A small image classifier, trained from scratch.
Model: 12.7M parameters, 32-pixel images, arch vit, norm rmsnorm, activation swiglu, patch size [4, 4], layers 12, width 256.
Rows from block 8 of a small image classifier, named by matrix and row number. Rows with one number belong to one neuron. Each number is 50 + 15 x the weight over its row's rms, rounded and kept within 0 to 99. All counts start at 0.
Before each neuron's rows are labels from the 100 images, of 14976, where the neuron reaches its largest size: "patch colour" is the nearest of a few named colours to the mean colour under the peak. Only what is clearly more common there than usual is listed. The data: photos of arthropod specimens (BIOSCAN-5M).
# gate: MLP gate (model.blocks.8.mlp.gate.weight, 1024x256), inputs 128-255
# fc1: MLP up (model.blocks.8.mlp.fc1.weight, 1024x256), inputs 128-255
# fc2: MLP down (model.blocks.8.mlp.fc2.weight, 256x1024, transposed), outputs 128-255

patch colour: grey
gate.731:51 58 44 63 35 46 43 34 42 40 40 22 61 58 34 78 50 73 43 33 34 67 32 59 60 53 48 35 39 85 43 32 31 36 50 55 45 53 37 57 41 52 88 72 34 42 59 32 63 48 42 59 58 34 48 62 85 69 53 56 44 40 46 55 32 74 63 52 37 42 44 46 27 49 49 69 61 37 50 68 58 36 54 73 56 86 53 42 54 51 31 51 63 29 56 42 51 62 68 40 63 35 65 50 45 48 29 17 30 33 51 53 59 23 41 38 28 36 76 33 67 75 39 52 56 49 75 49
fc1.731:41 42 73 43 49 71 65 46 26 53 26 57 56 48 48 86 72 76 61 47 43 38 57 58 82 33 26 57 52 55 65 35 43 44 39 55 48 48 61 48 32 76 30 57 36 49 68 38 40 64 46 55 49 38 38 39 44 48 63 45 47 50 68 50 49 56 43 51 58 44 66 20 48 48 50 80 49 62 63 31 34 54 51 70 86 53 21 51 35 59 37 53 52 80 60 61 54 49 47 43 63 33 64 59 39 70 58 41 42 65 49 24 93 44 57 67 45 59 76 87 50 63 42 67 37 48 59 26
fc2.731:39 52 39 50 56 42 90 75 04 59 32 64 48 35 40 49 47 48 41 54 63 32 32 55 71 46 81 40 56 10 29 68 59 70 58 68 44 32 46 52 18 64 45 49 19 33 85 37 38 27 52 57 38 63 70 52 30 45 54 49 30 44 32 48 40 66 39 43 40 43 42 50 53 44 45 42 41 36 45 34 40 39 73 64 88 41 56 56 37 30 42 51 73 53 55 55 63 58 38 28 45 54 47 39 47 42 58 70 79 27 46 39 39 65 42 48 46 59 52 68 48 60 67 51 39 26 65 50

patch colour: white
gate.331:68 25 61 37 68 65 72 63 34 51 45 64 75 66 42 55 62 59 43 23 69 37 20 19 49 74 62 49 50 54 34 50 27 54 62 10 49 57 79 56 48 61 48 36 21 69 75 46 56 51 46 60 55 58 48 74 56 57 52 45 59 46 61 25 62 44 43 37 45 43 03 53 68 33 61 25 26 43 57 63 40 30 61 25 36 68 76 44 31 45 48 72 63 56 48 33 46 71 57 21 68 40 17 35 48 56 83 34 30 47 66 24 33 74 60 55 47 27 43 49 35 45 55 68 69 41 57 49
fc1.331:31 43 41 66 45 45 57 51 65 45 54 53 22 30 47 63 32 47 79 51 78 30 49 32 78 61 47 55 45 60 63 48 57 78 66 82 65 68 52 67 43 63 65 68 61 38 53 86 27 70 28 54 69 55 84 26 70 44 43 81 57 32 40 22 78 40 42 40 35 28 29 84 33 43 46 46 22 67 59 63 47 45 74 47 58 54 41 60 63 60 45 28 56 52 54 60 48 31 38 26 56 65 30 51 42 73 75 67 63 52 70 55 35 45 49 58 35 70 35 44 53 58 82 52 32 67 77 62
fc2.331:32 34 52 55 43 66 54 58 25 45 35 47 64 53 66 67 36 66 29 47 27 75 66 56 20 64 41 51 41 56 47 58 45 33 63 43 50 40 53 35 47 28 47 45 54 57 25 75 67 61 50 39 53 77 41 55 29 20 48 62 31 39 75 50 31 46 57 52 13 25 42 55 37 26 40 63 61 38 50 65 70 38 44 49 57 37 48 53 35 72 37 69 52 51 37 48 54 76 56 51 35 33 43 64 33 52 34 24 76 40 50 40 66 27 74 70 47 64 78 57 30 60 60 19 43 44 37 52

patch colour: grey
gate.655:18 36 40 65 57 73 70 58 40 49 46 32 39 55 47 67 55 70 49 47 17 52 42 64 65 84 57 50 45 51 11 36 39 30 17 53 42 29 45 18 60 57 58 34 44 50 60 30 46 63 27 45 90 52 73 52 40 38 68 48 59 69 49 51 44 56 24 31 54 53 63 60 77 54 44 42 70 20 36 57 42 49 42 49 61 46 48 53 41 46 22 75 74 44 45 48 42 48 31 40 65 61 47 41 52 56 50 49 58 65 40 58 14 53 46 76 20 44 48 82 68 36 54 33 60 32 62 18
fc1.655:13 36 59 24 46 51 81 37 59 45 63 49 46 67 46 73 50 81 30 42 51 62 36 40 47 72 77 42 34 70 49 39 52 47 29 45 64 92 22 73 58 57 56 31 54 38 38 61 57 46 38 48 25 76 36 77 54 43 47 15 87 40 43 44 45 50 18 50 45 55 35 80 34 55 56 60 53 24 56 44 42 61 41 38 33 52 71 46 63 27 62 52 47 59 54 30 61 43 80 43 24 42 41 28 31 41 32 48 62 46 36 37 56 89 65 67 74 64 43 68 61 93 62 40 46 59 53 56
fc2.655:31 47 35 38 65 63 26 26 47 35 59 48 58 59 63 45 65 41 31 15 33 63 66 62 39 49 23 68 67 64 51 62 71 28 37 55 44 45 64 39 52 69 70 34 28 64 59 43 43 44 48 64 59 33 38 47 24 45 66 46 43 43 60 47 42 32 63 66 69 32 48 38 53 39 59 40 62 28 25 50 70 31 47 63 29 73 71 70 41 41 31 62 61 44 50 44 75 53 49 56 21 50 67 54 55 66 61 56 25 62 41 67 48 59 55 57 50 44 71 67 44 61 35 82 35 48 44 33

patch colour: black; brown
gate.248:53 23 47 42 57 50 47 49 58 42 75 33 49 57 37 48 50 76 69 51 55 52 66 41 33 54 38 36 61 32 51 41 21 51 41 44 43 42 60 44 43 56 51 57 68 62 67 54 37 81 53 88 27 69 47 34 51 15 57 31 65 36 15 29 78 07 34 36 60 65 59 48 30 59 23 51 36 48 74 46 43 51 48 30 69 43 31 33 45 61 81 56 29 35 34 44 48 44 37 70 49 27 18 70 51 39 38 55 46 47 57 65 32 25 54 42 46 39 53 46 30 54 58 41 49 63 59 51
fc1.248:37 52 59 42 51 37 46 47 28 57 63 46 33 19 51 46 34 55 28 41 57 65 73 38 60 73 23 46 38 61 46 21 66 52 40 42 43 68 31 37 20 86 39 13 33 34 59 48 37 31 64 55 29 65 57 75 61 53 37 43 53 48 34 64 58 57 45 44 82 60 34 42 67 25 50 35 56 56 29 55 32 65 25 74 35 42 46 38 43 56 57 35 54 18 55 49 61 56 37 38 33 39 42 67 43 54 69 48 45 55 58 32 76 31 40 47 68 51 56 41 22 55 82 84 47 37 40 41
fc2.248:29 67 24 23 47 51 50 19 45 56 43 17 44 37 57 45 59 56 50 67 68 35 11 66 63 56 66 84 35 56 69 29 28 28 47 56 57 67 29 19 77 40 56 39 44 47 34 55 40 52 32 36 58 60 63 52 71 61 32 68 57 34 58 26 41 37 41 61 91 54 53 60 32 39 35 68 41 28 49 42 16 71 38 17 52 77 61 34 51 46 45 61 59 44 33 36 46 51 66 59 71 39 39 49 41 58 33 42 39 29 57 40 65 53 30 45 73 38 23 35 44 50 39 63 53 64 38 33

patch colour: brown
gate.86:31 70 52 67 19 06 21 50 69 26 60 72 24 45 40 68 40 71 52 55 63 37 20 26 45 53 57 68 52 61 86 61 61 53 49 71 59 46 92 51 39 61 69 89 52 53 68 17 39 71 53 35 64 50 75 29 78 54 53 47 66 46 47 54 48 60 45 39 41 45 47 39 50 69 71 49 55 45 71 48 47 59 70 37 49 57 39 35 60 63 59 40 72 23 54 39 42 49 51 28 36 57 70 54 35 57 42 63 62 40 39 39 60 48 42 52 48 61 52 52 61 22 26 80 42 50 38 63
fc1.86:79 67 58 37 48 39 25 66 42 64 48 32 59 54 41 65 35 30 35 55 43 42 22 45 57 62 72 53 40 48 64 42 49 46 38 76 60 27 40 63 56 66 46 32 39 30 33 86 31 85 33 15 54 61 18 59 44 64 43 46 54 71 17 47 56 27 62 77 59 46 39 53 44 56 53 53 49 46 53 18 45 37 66 78 48 41 44 20 66 57 35 39 32 28 56 55 54 26 59 60 44 59 42 40 52 70 41 47 56 50 34 67 57 61 55 51 57 35 52 39 37 35 34 54 77 68 46 38
fc2.86:45 58 50 32 44 43 77 56 69 41 57 29 43 53 56 41 60 43 35 28 66 44 31 73 45 84 68 62 49 52 08 40 43 67 45 43 32 47 40 57 49 66 83 48 57 45 53 63 63 49 66 46 36 68 37 23 53 49 59 63 54 14 40 80 40 29 28 42 48 65 59 83 58 56 66 49 55 32 49 61 40 58 85 65 35 79 48 43 47 48 39 32 57 50 48 34 48 66 13 37 27 50 34 24 72 43 25 59 38 54 48 47 57 46 70 46 65 34 44 51 15 54 51 41 27 50 48 50

patch colour: black; brown
gate.283:64 57 47 46 51 37 75 60 56 23 37 38 37 57 65 48 54 50 54 24 63 42 34 40 25 65 39 20 79 50 50 38 38 53 44 38 54 57 43 51 65 75 33 84 30 50 62 46 33 32 60 81 40 63 63 52 42 49 31 56 42 44 50 49 63 69 59 38 74 45 58 56 75 63 67 18 38 28 52 47 35 19 61 49 52 64 39 62 49 46 16 53 49 77 35 56 63 68 28 43 75 35 14 58 39 53 49 50 67 41 43 71 56 56 67 50 56 51 70 45 35 65 55 48 46 59 50 91
fc1.283:40 82 63 70 46 45 86 65 45 45 32 51 40 67 43 29 47 47 39 56 61 22 46 51 29 32 36 64 60 71 23 33 48 35 59 38 42 34 66 73 33 41 64 55 57 67 46 41 54 48 38 66 34 55 42 48 77 57 66 76 60 50 64 68 66 18 65 44 43 43 81 57 57 60 68 42 18 60 41 47 58 59 72 63 44 49 19 40 55 45 58 22 63 24 52 58 64 51 24 45 38 55 25 47 58 77 43 64 26 38 43 47 58 42 19 46 60 54 44 62 65 41 74 34 43 46 51 32
fc2.283:41 56 77 51 46 46 55 46 31 53 21 38 26 46 40 59 18 30 30 57 52 22 51 40 43 14 34 30 68 72 54 45 51 43 61 45 37 35 62 65 31 33 69 56 35 59 39 80 66 67 73 67 40 65 67 59 39 37 56 69 64 79 23 61 48 68 38 46 46 29 74 41 47 70 50 55 62 63 49 69 56 81 68 53 66 48 57 52 39 67 72 64 34 44 60 41 52 58 48 59 60 57 71 37 44 21 46 43 92 56 50 54 42 39 32 50 57 55 63 55 57 94 39 41 61 53 35 49

patch colour: white
gate.209:47 33 46 35 71 31 40 60 53 62 47 59 63 52 59 33 43 50 55 41 56 58 48 26 57 54 36 39 20 51 47 52 31 52 65 31 40 43 33 76 40 45 39 48 57 50 86 43 31 54 45 45 75 35 40 29 51 35 35 45 52 42 59 28 39 61 53 33 38 37 43 60 56 58 57 37 48 66 59 41 36 34 38 45 43 43 53 50 20 49 41 52 53 36 55 27 62 53 61 35 43 78 60 60 63 61 50 49 58 70 41 41 72 51 45 48 42 69 55 86 56 71 47 40 64 44 18 31
fc1.209:45 54 71 38 53 69 57 25 52 65 28 55 63 44 54 62 39 32 42 57 35 55 67 50 51 82 58 94 43 19 37 38 56 36 57 47 75 17 68 96 28 39 43 61 35 67 30 52 70 41 53 38 21 64 45 49 69 64 54 36 64 50 42 41 63 39 57 43 73 46 33 26 46 65 46 23 50 45 67 46 39 50 66 43 56 40 47 57 36 61 36 34 63 45 68 30 72 50 49 54 52 51 35 56 48 43 65 48 51 47 45 63 62 38 62 53 53 51 60 52 47 25 60 40 61 50 30 31
fc2.209:55 60 38 54 59 48 55 58 64 36 60 63 76 50 31 85 64 72 67 28 36 59 53 66 54 65 69 53 35 53 37 19 26 48 56 54 74 66 45 77 45 61 39 35 53 49 69 64 31 10 63 32 54 56 18 33 59 66 53 42 34 47 22 35 51 37 45 33 33 36 48 39 45 63 39 14 49 29 55 57 49 10 48 49 36 46 58 46 90 42 62 51 48 79 65 49 41 38 49 65 62 47 51 50 50 50 38 88 54 48 56 41 65 63 40 41 57 65 28 58 74 63 53 30 68 63 25 53

patch colour: brown; grey
gate.604:47 40 44 54 58 58 45 39 58 53 23 49 66 57 34 16 42 27 34 66 32 64 43 54 56 62 57 64 34 39 66 41 55 29 18 32 09 41 31 46 42 57 33 26 44 35 56 47 67 60 74 66 31 59 69 51 54 70 40 41 38 33 71 39 54 09 46 43 55 69 60 57 64 48 31 61 40 46 34 45 17 50 28 45 39 65 37 59 88 57 54 71 57 49 22 48 65 38 59 69 48 35 04 55 63 39 48 31 45 41 77 56 57 51 63 27 58 69 57 51 45 70 65 36 47 65 53 41
fc1.604:62 62 47 48 62 58 39 40 75 59 64 12 52 48 58 64 44 71 51 52 23 43 42 37 65 47 69 67 34 73 26 63 25 45 46 33 70 38 43 54 61 43 75 49 40 74 45 38 65 78 27 45 38 78 51 42 41 67 53 20 67 41 28 65 58 49 44 53 52 22 85 52 63 35 26 69 24 51 52 42 73 52 62 44 62 64 62 37 80 56 25 53 72 42 18 50 58 60 43 46 46 37 59 46 40 46 59 68 45 47 47 69 65 41 71 62 50 71 47 17 78 56 63 62 57 66 45 33
fc2.604:61 59 70 35 62 74 27 46 52 35 52 57 39 67 87 48 24 48 45 65 51 59 52 62 18 39 55 63 32 51 10 43 34 20 31 90 44 59 64 53 46 61 24 46 38 67 43 37 40 57 65 73 62 46 50 71 38 46 61 41 48 42 71 74 39 47 27 15 48 48 67 62 49 44 18 45 68 22 54 49 52 31 38 62 30 53 60 41 40 44 47 50 46 54 65 41 52 74 47 68 51 38 55 44 57 62 46 54 57 64 61 61 42 66 38 40 74 51 49 53 52 60 57 67 72 42 50 52

patch colour: white
gate.545:52 55 51 54 55 21 49 35 38 72 64 62 66 46 68 66 38 35 34 46 62 45 77 61 75 74 44 36 56 32 40 50 55 58 52 56 54 46 60 35 47 59 30 24 37 39 25 63 56 32 41 51 39 61 41 49 23 53 61 45 54 71 43 58 45 42 52 71 40 33 62 34 82 47 39 17 49 16 34 50 61 78 73 52 21 39 21 74 59 21 37 86 38 48 53 41 62 49 70 75 52 38 44 34 49 26 37 73 47 49 66 40 71 51 49 42 64 43 38 52 31 51 66 53 38 45 59 41
fc1.545:48 44 54 35 63 29 74 18 62 42 63 56 40 35 79 27 49 60 40 38 32 40 44 34 54 56 34 48 66 55 60 47 33 32 62 54 58 23 42 67 26 66 66 58 24 61 76 48 31 34 39 89 47 46 35 55 57 51 57 40 40 23 46 57 39 68 27 48 55 64 22 50 49 42 64 50 55 50 53 46 49 36 75 49 46 52 51 47 57 47 54 37 77 71 56 23 38 27 66 30 43 73 73 38 44 28 33 48 40 58 31 48 33 43 43 17 47 05 42 55 78 57 50 85 38 66 54 31
fc2.545:31 50 73 67 94 50 45 37 47 32 53 36 49 40 35 51 37 46 48 65 54 57 32 44 53 39 50 64 45 26 21 64 80 51 50 39 28 49 51 56 18 51 67 35 67 30 39 27 77 38 34 49 26 54 49 67 48 21 28 75 76 47 41 43 17 34 54 24 58 53 72 53 57 48 79 22 72 60 65 60 69 61 57 37 62 35 08 37 43 87 70 55 54 47 32 49 53 46 29 44 41 68 48 41 33 71 32 36 29 66 81 52 41 42 35 34 49 32 20 58 53 49 59 29 60 51 48 68

patch colour: white
gate.33:45 08 40 39 72 28 39 53 45 58 52 64 36 75 81 27 35 40 35 58 28 65 60 50 57 49 72 39 40 56 55 57 57 32 63 89 22 60 41 44 47 33 65 59 44 47 53 45 51 29 60 45 57 36 61 32 34 46 57 40 37 67 45 62 28 36 75 28 60 36 27 43 24 66 51 64 29 64 48 35 45 59 32 67 34 58 57 15 19 54 42 74 35 61 28 57 35 41 65 70 54 63 57 31 29 49 65 27 53 60 67 34 58 56 64 65 69 65 54 80 31 77 65 48 51 41 77 67
fc1.33:65 69 55 47 32 20 42 43 55 68 47 45 56 80 63 41 60 47 40 46 44 51 30 53 55 65 38 51 43 53 23 70 60 29 58 57 32 61 38 45 51 74 20 20 52 49 31 72 37 27 63 39 53 38 68 34 70 47 59 58 22 31 18 48 33 48 62 68 45 78 33 58 37 54 55 35 20 41 39 64 45 78 44 28 89 58 66 86 61 50 39 31 48 40 44 62 48 78 74 66 33 63 54 15 26 65 41 55 56 48 53 47 32 68 65 48 41 66 59 41 58 55 69 61 25 58 53 38
fc2.33:44 61 74 78 46 56 52 67 37 38 77 42 66 47 34 36 64 57 83 40 57 51 45 60 50 35 60 36 58 35 40 68 59 47 32 57 49 51 58 73 59 65 45 46 35 27 76 37 67 77 44 30 54 46 49 55 61 39 59 45 44 63 55 46 13 40 74 27 83 51 58 39 09 43 37 48 71 38 39 56 39 48 35 70 49 67 21 45 60 54 45 56 62 27 80 61 42 71 38 45 52 39 71 44 35 46 58 21 74 47 53 52 35 44 31 75 23 74 38 43 54 50 38 20 84 62 50 42

patch colour: pink
gate.155:33 42 40 64 50 49 38 36 29 47 71 38 45 46 37 43 45 19 50 62 46 26 54 55 41 50 53 13 67 64 68 60 45 74 64 42 29 54 59 49 56 17 48 71 52 40 68 53 54 80 82 67 28 36 81 51 56 44 82 67 44 25 76 60 37 70 48 55 67 69 52 66 43 77 42 60 24 35 30 50 34 56 35 41 58 36 73 59 29 50 54 31 47 58 41 59 44 54 28 37 56 44 33 32 49 31 25 37 34 54 44 35 43 41 33 51 23 39 42 43 68 59 35 63 56 48 56 82
fc1.155:30 46 42 85 46 28 25 28 48 62 55 78 66 56 43 66 45 49 48 43 55 41 24 74 57 69 59 62 61 28 60 27 70 54 38 71 56 46 39 28 32 26 60 57 50 46 62 31 52 32 44 20 52 86 28 45 20 67 38 55 66 37 59 60 24 42 56 55 61 40 27 46 78 33 34 58 56 49 83 32 71 57 77 39 62 43 62 50 40 56 35 66 66 63 34 53 76 23 74 39 22 58 60 55 40 31 39 70 21 34 51 30 39 33 52 32 47 49 24 35 67 42 64 67 34 29 15 71
fc2.155:33 42 21 40 59 53 59 24 57 38 54 55 52 27 43 34 53 83 73 34 44 41 37 60 66 39 67 54 29 21 45 69 24 56 51 46 63 56 55 46 54 39 72 45 64 54 45 43 44 51 68 74 30 55 46 67 65 38 58 38 32 44 45 17 52 46 69 68 48 34 42 52 57 56 26 50 63 63 48 58 26 76 61 52 40 60 49 35 53 56 71 52 35 34 83 16 75 50 73 38 51 63 52 52 47 61 56 53 48 75 70 79 59 57 52 52 62 49 60 54 37 51 46 43 68 46 69 54

patch colour: grey
gate.10:57 56 54 47 38 56 58 53 43 66 48 63 51 26 62 67 48 66 38 56 59 43 29 54 59 53 21 55 64 51 56 56 87 47 50 63 53 50 46 21 57 56 44 38 40 40 66 13 72 45 53 50 79 33 59 33 43 57 51 53 43 44 38 56 41 41 50 50 52 51 49 75 41 50 51 68 48 47 36 64 44 67 37 48 50 27 32 55 52 53 48 39 41 40 38 45 39 32 79 50 86 13 43 74 42 42 31 36 77 61 57 40 67 54 53 28 43 66 51 22 56 32 52 38 26 44 45 52
fc1.10:58 56 67 65 65 43 43 44 37 68 60 85 57 54 44 52 46 40 20 25 41 48 40 68 79 58 72 49 71 42 54 28 59 37 80 75 24 38 35 54 36 34 31 57 28 76 66 66 36 33 37 61 33 36 43 37 45 38 50 52 34 51 52 66 66 60 44 32 72 56 42 43 82 58 67 19 52 54 56 49 44 40 51 73 78 53 25 66 35 45 56 49 37 27 50 38 64 68 48 56 41 62 49 63 41 40 33 56 64 65 71 63 40 41 44 43 30 61 58 55 48 29 60 59 53 50 70 72
fc2.10:36 42 43 46 46 28 20 81 59 50 61 43 54 45 34 66 37 32 26 32 57 47 46 45 39 48 49 62 72 25 64 47 33 43 30 48 37 43 62 35 52 42 42 53 49 42 47 66 58 61 46 37 82 76 66 49 36 86 50 45 44 84 23 17 36 49 53 50 52 51 54 31 62 34 48 46 61 31 34 61 51 38 60 61 28 55 55 36 29 38 44 46 39 50 63 49 38 38 54 63 61 62 70 49 74 68 36 61 54 32 56 56 45 63 53 53 37 57 48 71 46 48 49 81 62 52 46 35

patch colour: pink
gate.557:60 32 43 39 53 33 41 56 67 38 50 61 37 70 42 51 99 57 55 46 48 46 71 53 41 48 49 51 49 51 40 47 31 33 42 29 64 47 28 43 83 66 31 55 70 46 57 50 56 79 62 24 23 55 65 50 56 72 42 99 43 42 81 60 52 53 55 16 51 66 61 55 66 56 59 41 51 56 44 48 45 31 41 60 46 39 61 58 46 68 91 46 27 78 67 66 51 43 68 54 65 62 33 64 61 68 34 49 47 56 62 52 35 71 19 50 71 52 51 45 49 27 31 39 49 56 51 35
fc1.557:19 61 45 59 60 81 48 41 40 52 55 29 37 39 65 66 45 46 55 64 50 52 64 68 36 49 57 35 53 53 33 41 48 43 43 61 66 41 38 39 56 56 51 75 65 57 43 47 32 56 43 42 47 93 35 81 40 56 64 37 33 42 36 48 60 41 26 52 32 52 22 65 76 54 56 51 81 73 38 37 52 17 36 33 62 37 50 70 36 46 60 16 51 94 67 85 35 46 54 55 56 50 54 64 57 47 40 68 52 52 54 43 65 36 23 46 47 45 47 31 31 56 30 60 21 46 47 44
fc2.557:61 43 39 44 19 40 42 55 46 39 63 69 59 50 37 66 50 56 47 56 58 66 64 92 18 42 64 86 70 38 65 49 86 27 30 79 45 42 37 40 56 40 49 21 62 79 59 52 64 28 61 43 44 35 33 50 73 66 55 68 03 54 73 52 53 56 21 52 49 30 17 43 49 41 61 47 67 51 32 62 50 70 73 39 15 44 33 66 53 72 56 39 50 38 62 73 81 25 78 44 48 47 62 59 62 70 33 58 43 08 37 44 49 41 37 66 49 56 73 34 55 73 36 39 35 54 56 48

patch colour: brown
gate.723:28 65 37 74 57 34 32 50 24 49 47 37 55 72 36 58 36 41 27 65 58 83 34 73 63 60 68 18 56 72 42 49 61 39 31 38 40 34 57 55 61 39 65 35 58 39 45 32 69 25 74 38 50 40 44 46 46 49 56 66 34 24 23 25 60 61 60 68 62 47 56 74 35 53 59 68 37 60 67 80 32 22 82 36 43 50 62 30 33 21 46 41 55 60 44 50 68 43 48 51 72 72 50 64 41 40 78 46 77 56 37 85 61 40 55 29 37 41 52 77 43 50 26 58 47 33 42 37
fc1.723:75 84 47 21 48 73 42 45 42 46 66 69 46 33 53 49 66 66 31 46 81 51 47 51 48 48 34 54 25 48 39 54 74 49 49 38 47 72 46 55 40 38 20 38 40 43 40 45 34 67 33 44 58 50 85 54 70 43 33 57 60 45 57 17 33 47 74 42 49 46 76 56 46 69 31 31 28 46 68 48 43 51 56 41 55 50 38 24 46 51 45 53 49 38 37 68 62 56 65 48 49 43 67 71 32 31 59 69 69 35 70 46 59 38 62 69 47 35 57 73 73 49 48 54 34 34 41 60
fc2.723:34 55 62 55 73 29 53 58 54 64 22 74 59 78 71 73 33 58 44 73 51 78 61 45 47 30 41 39 47 53 83 72 48 78 66 40 51 52 39 46 28 25 44 35 48 50 41 46 62 65 62 51 61 48 56 53 38 46 67 63 28 19 40 13 43 42 57 39 44 59 40 57 38 46 52 59 74 57 56 28 67 25 42 67 65 39 62 44 41 65 49 47 23 52 61 61 71 41 55 67 49 68 61 35 42 24 79 55 73 47 37 57 58 19 25 52 28 46 46 69 45 48 46 68 42 66 89 78

patch colour: white
gate.482:74 47 55 35 57 32 44 53 57 55 46 49 33 45 53 51 48 64 66 67 31 39 54 64 88 41 75 56 35 39 52 63 94 53 35 64 28 42 32 20 35 61 48 49 46 41 43 77 55 42 48 60 63 74 58 32 58 25 61 50 52 67 43 39 60 45 39 39 39 36 29 48 53 56 42 16 42 55 60 34 47 55 46 59 45 49 23 37 55 47 43 57 58 34 29 34 27 31 54 50 28 49 23 82 49 27 70 41 67 48 49 17 34 60 66 41 62 76 65 58 59 39 53 37 55 33 47 08
fc1.482:52 47 86 57 72 63 68 50 52 36 58 85 78 49 78 46 40 27 53 41 44 53 23 31 66 36 50 51 51 46 32 48 38 72 44 38 53 22 50 32 58 71 40 29 60 37 51 35 40 74 41 26 46 58 53 52 40 37 50 46 31 29 59 10 57 57 42 45 42 80 25 93 64 47 51 55 37 52 40 37 59 31 60 49 53 75 47 46 51 61 37 43 79 55 45 48 49 45 86 43 62 27 58 63 50 53 33 46 47 53 39 47 74 68 49 67 53 33 88 50 58 57 36 75 33 42 27 38
fc2.482:58 56 41 53 68 53 58 35 60 51 50 13 42 31 41 56 78 73 57 63 28 39 54 50 50 44 64 50 26 49 50 39 53 40 58 80 63 71 50 21 32 09 26 44 39 63 72 44 80 48 45 37 34 60 51 63 53 33 45 72 60 44 38 44 21 63 44 63 77 72 48 31 35 35 65 35 42 29 34 22 89 29 25 50 21 72 71 80 52 54 54 69 68 20 51 74 65 67 39 43 45 29 49 52 39 67 71 38 46 49 49 39 45 43 40 59 45 64 45 73 31 37 52 24 57 53 47 46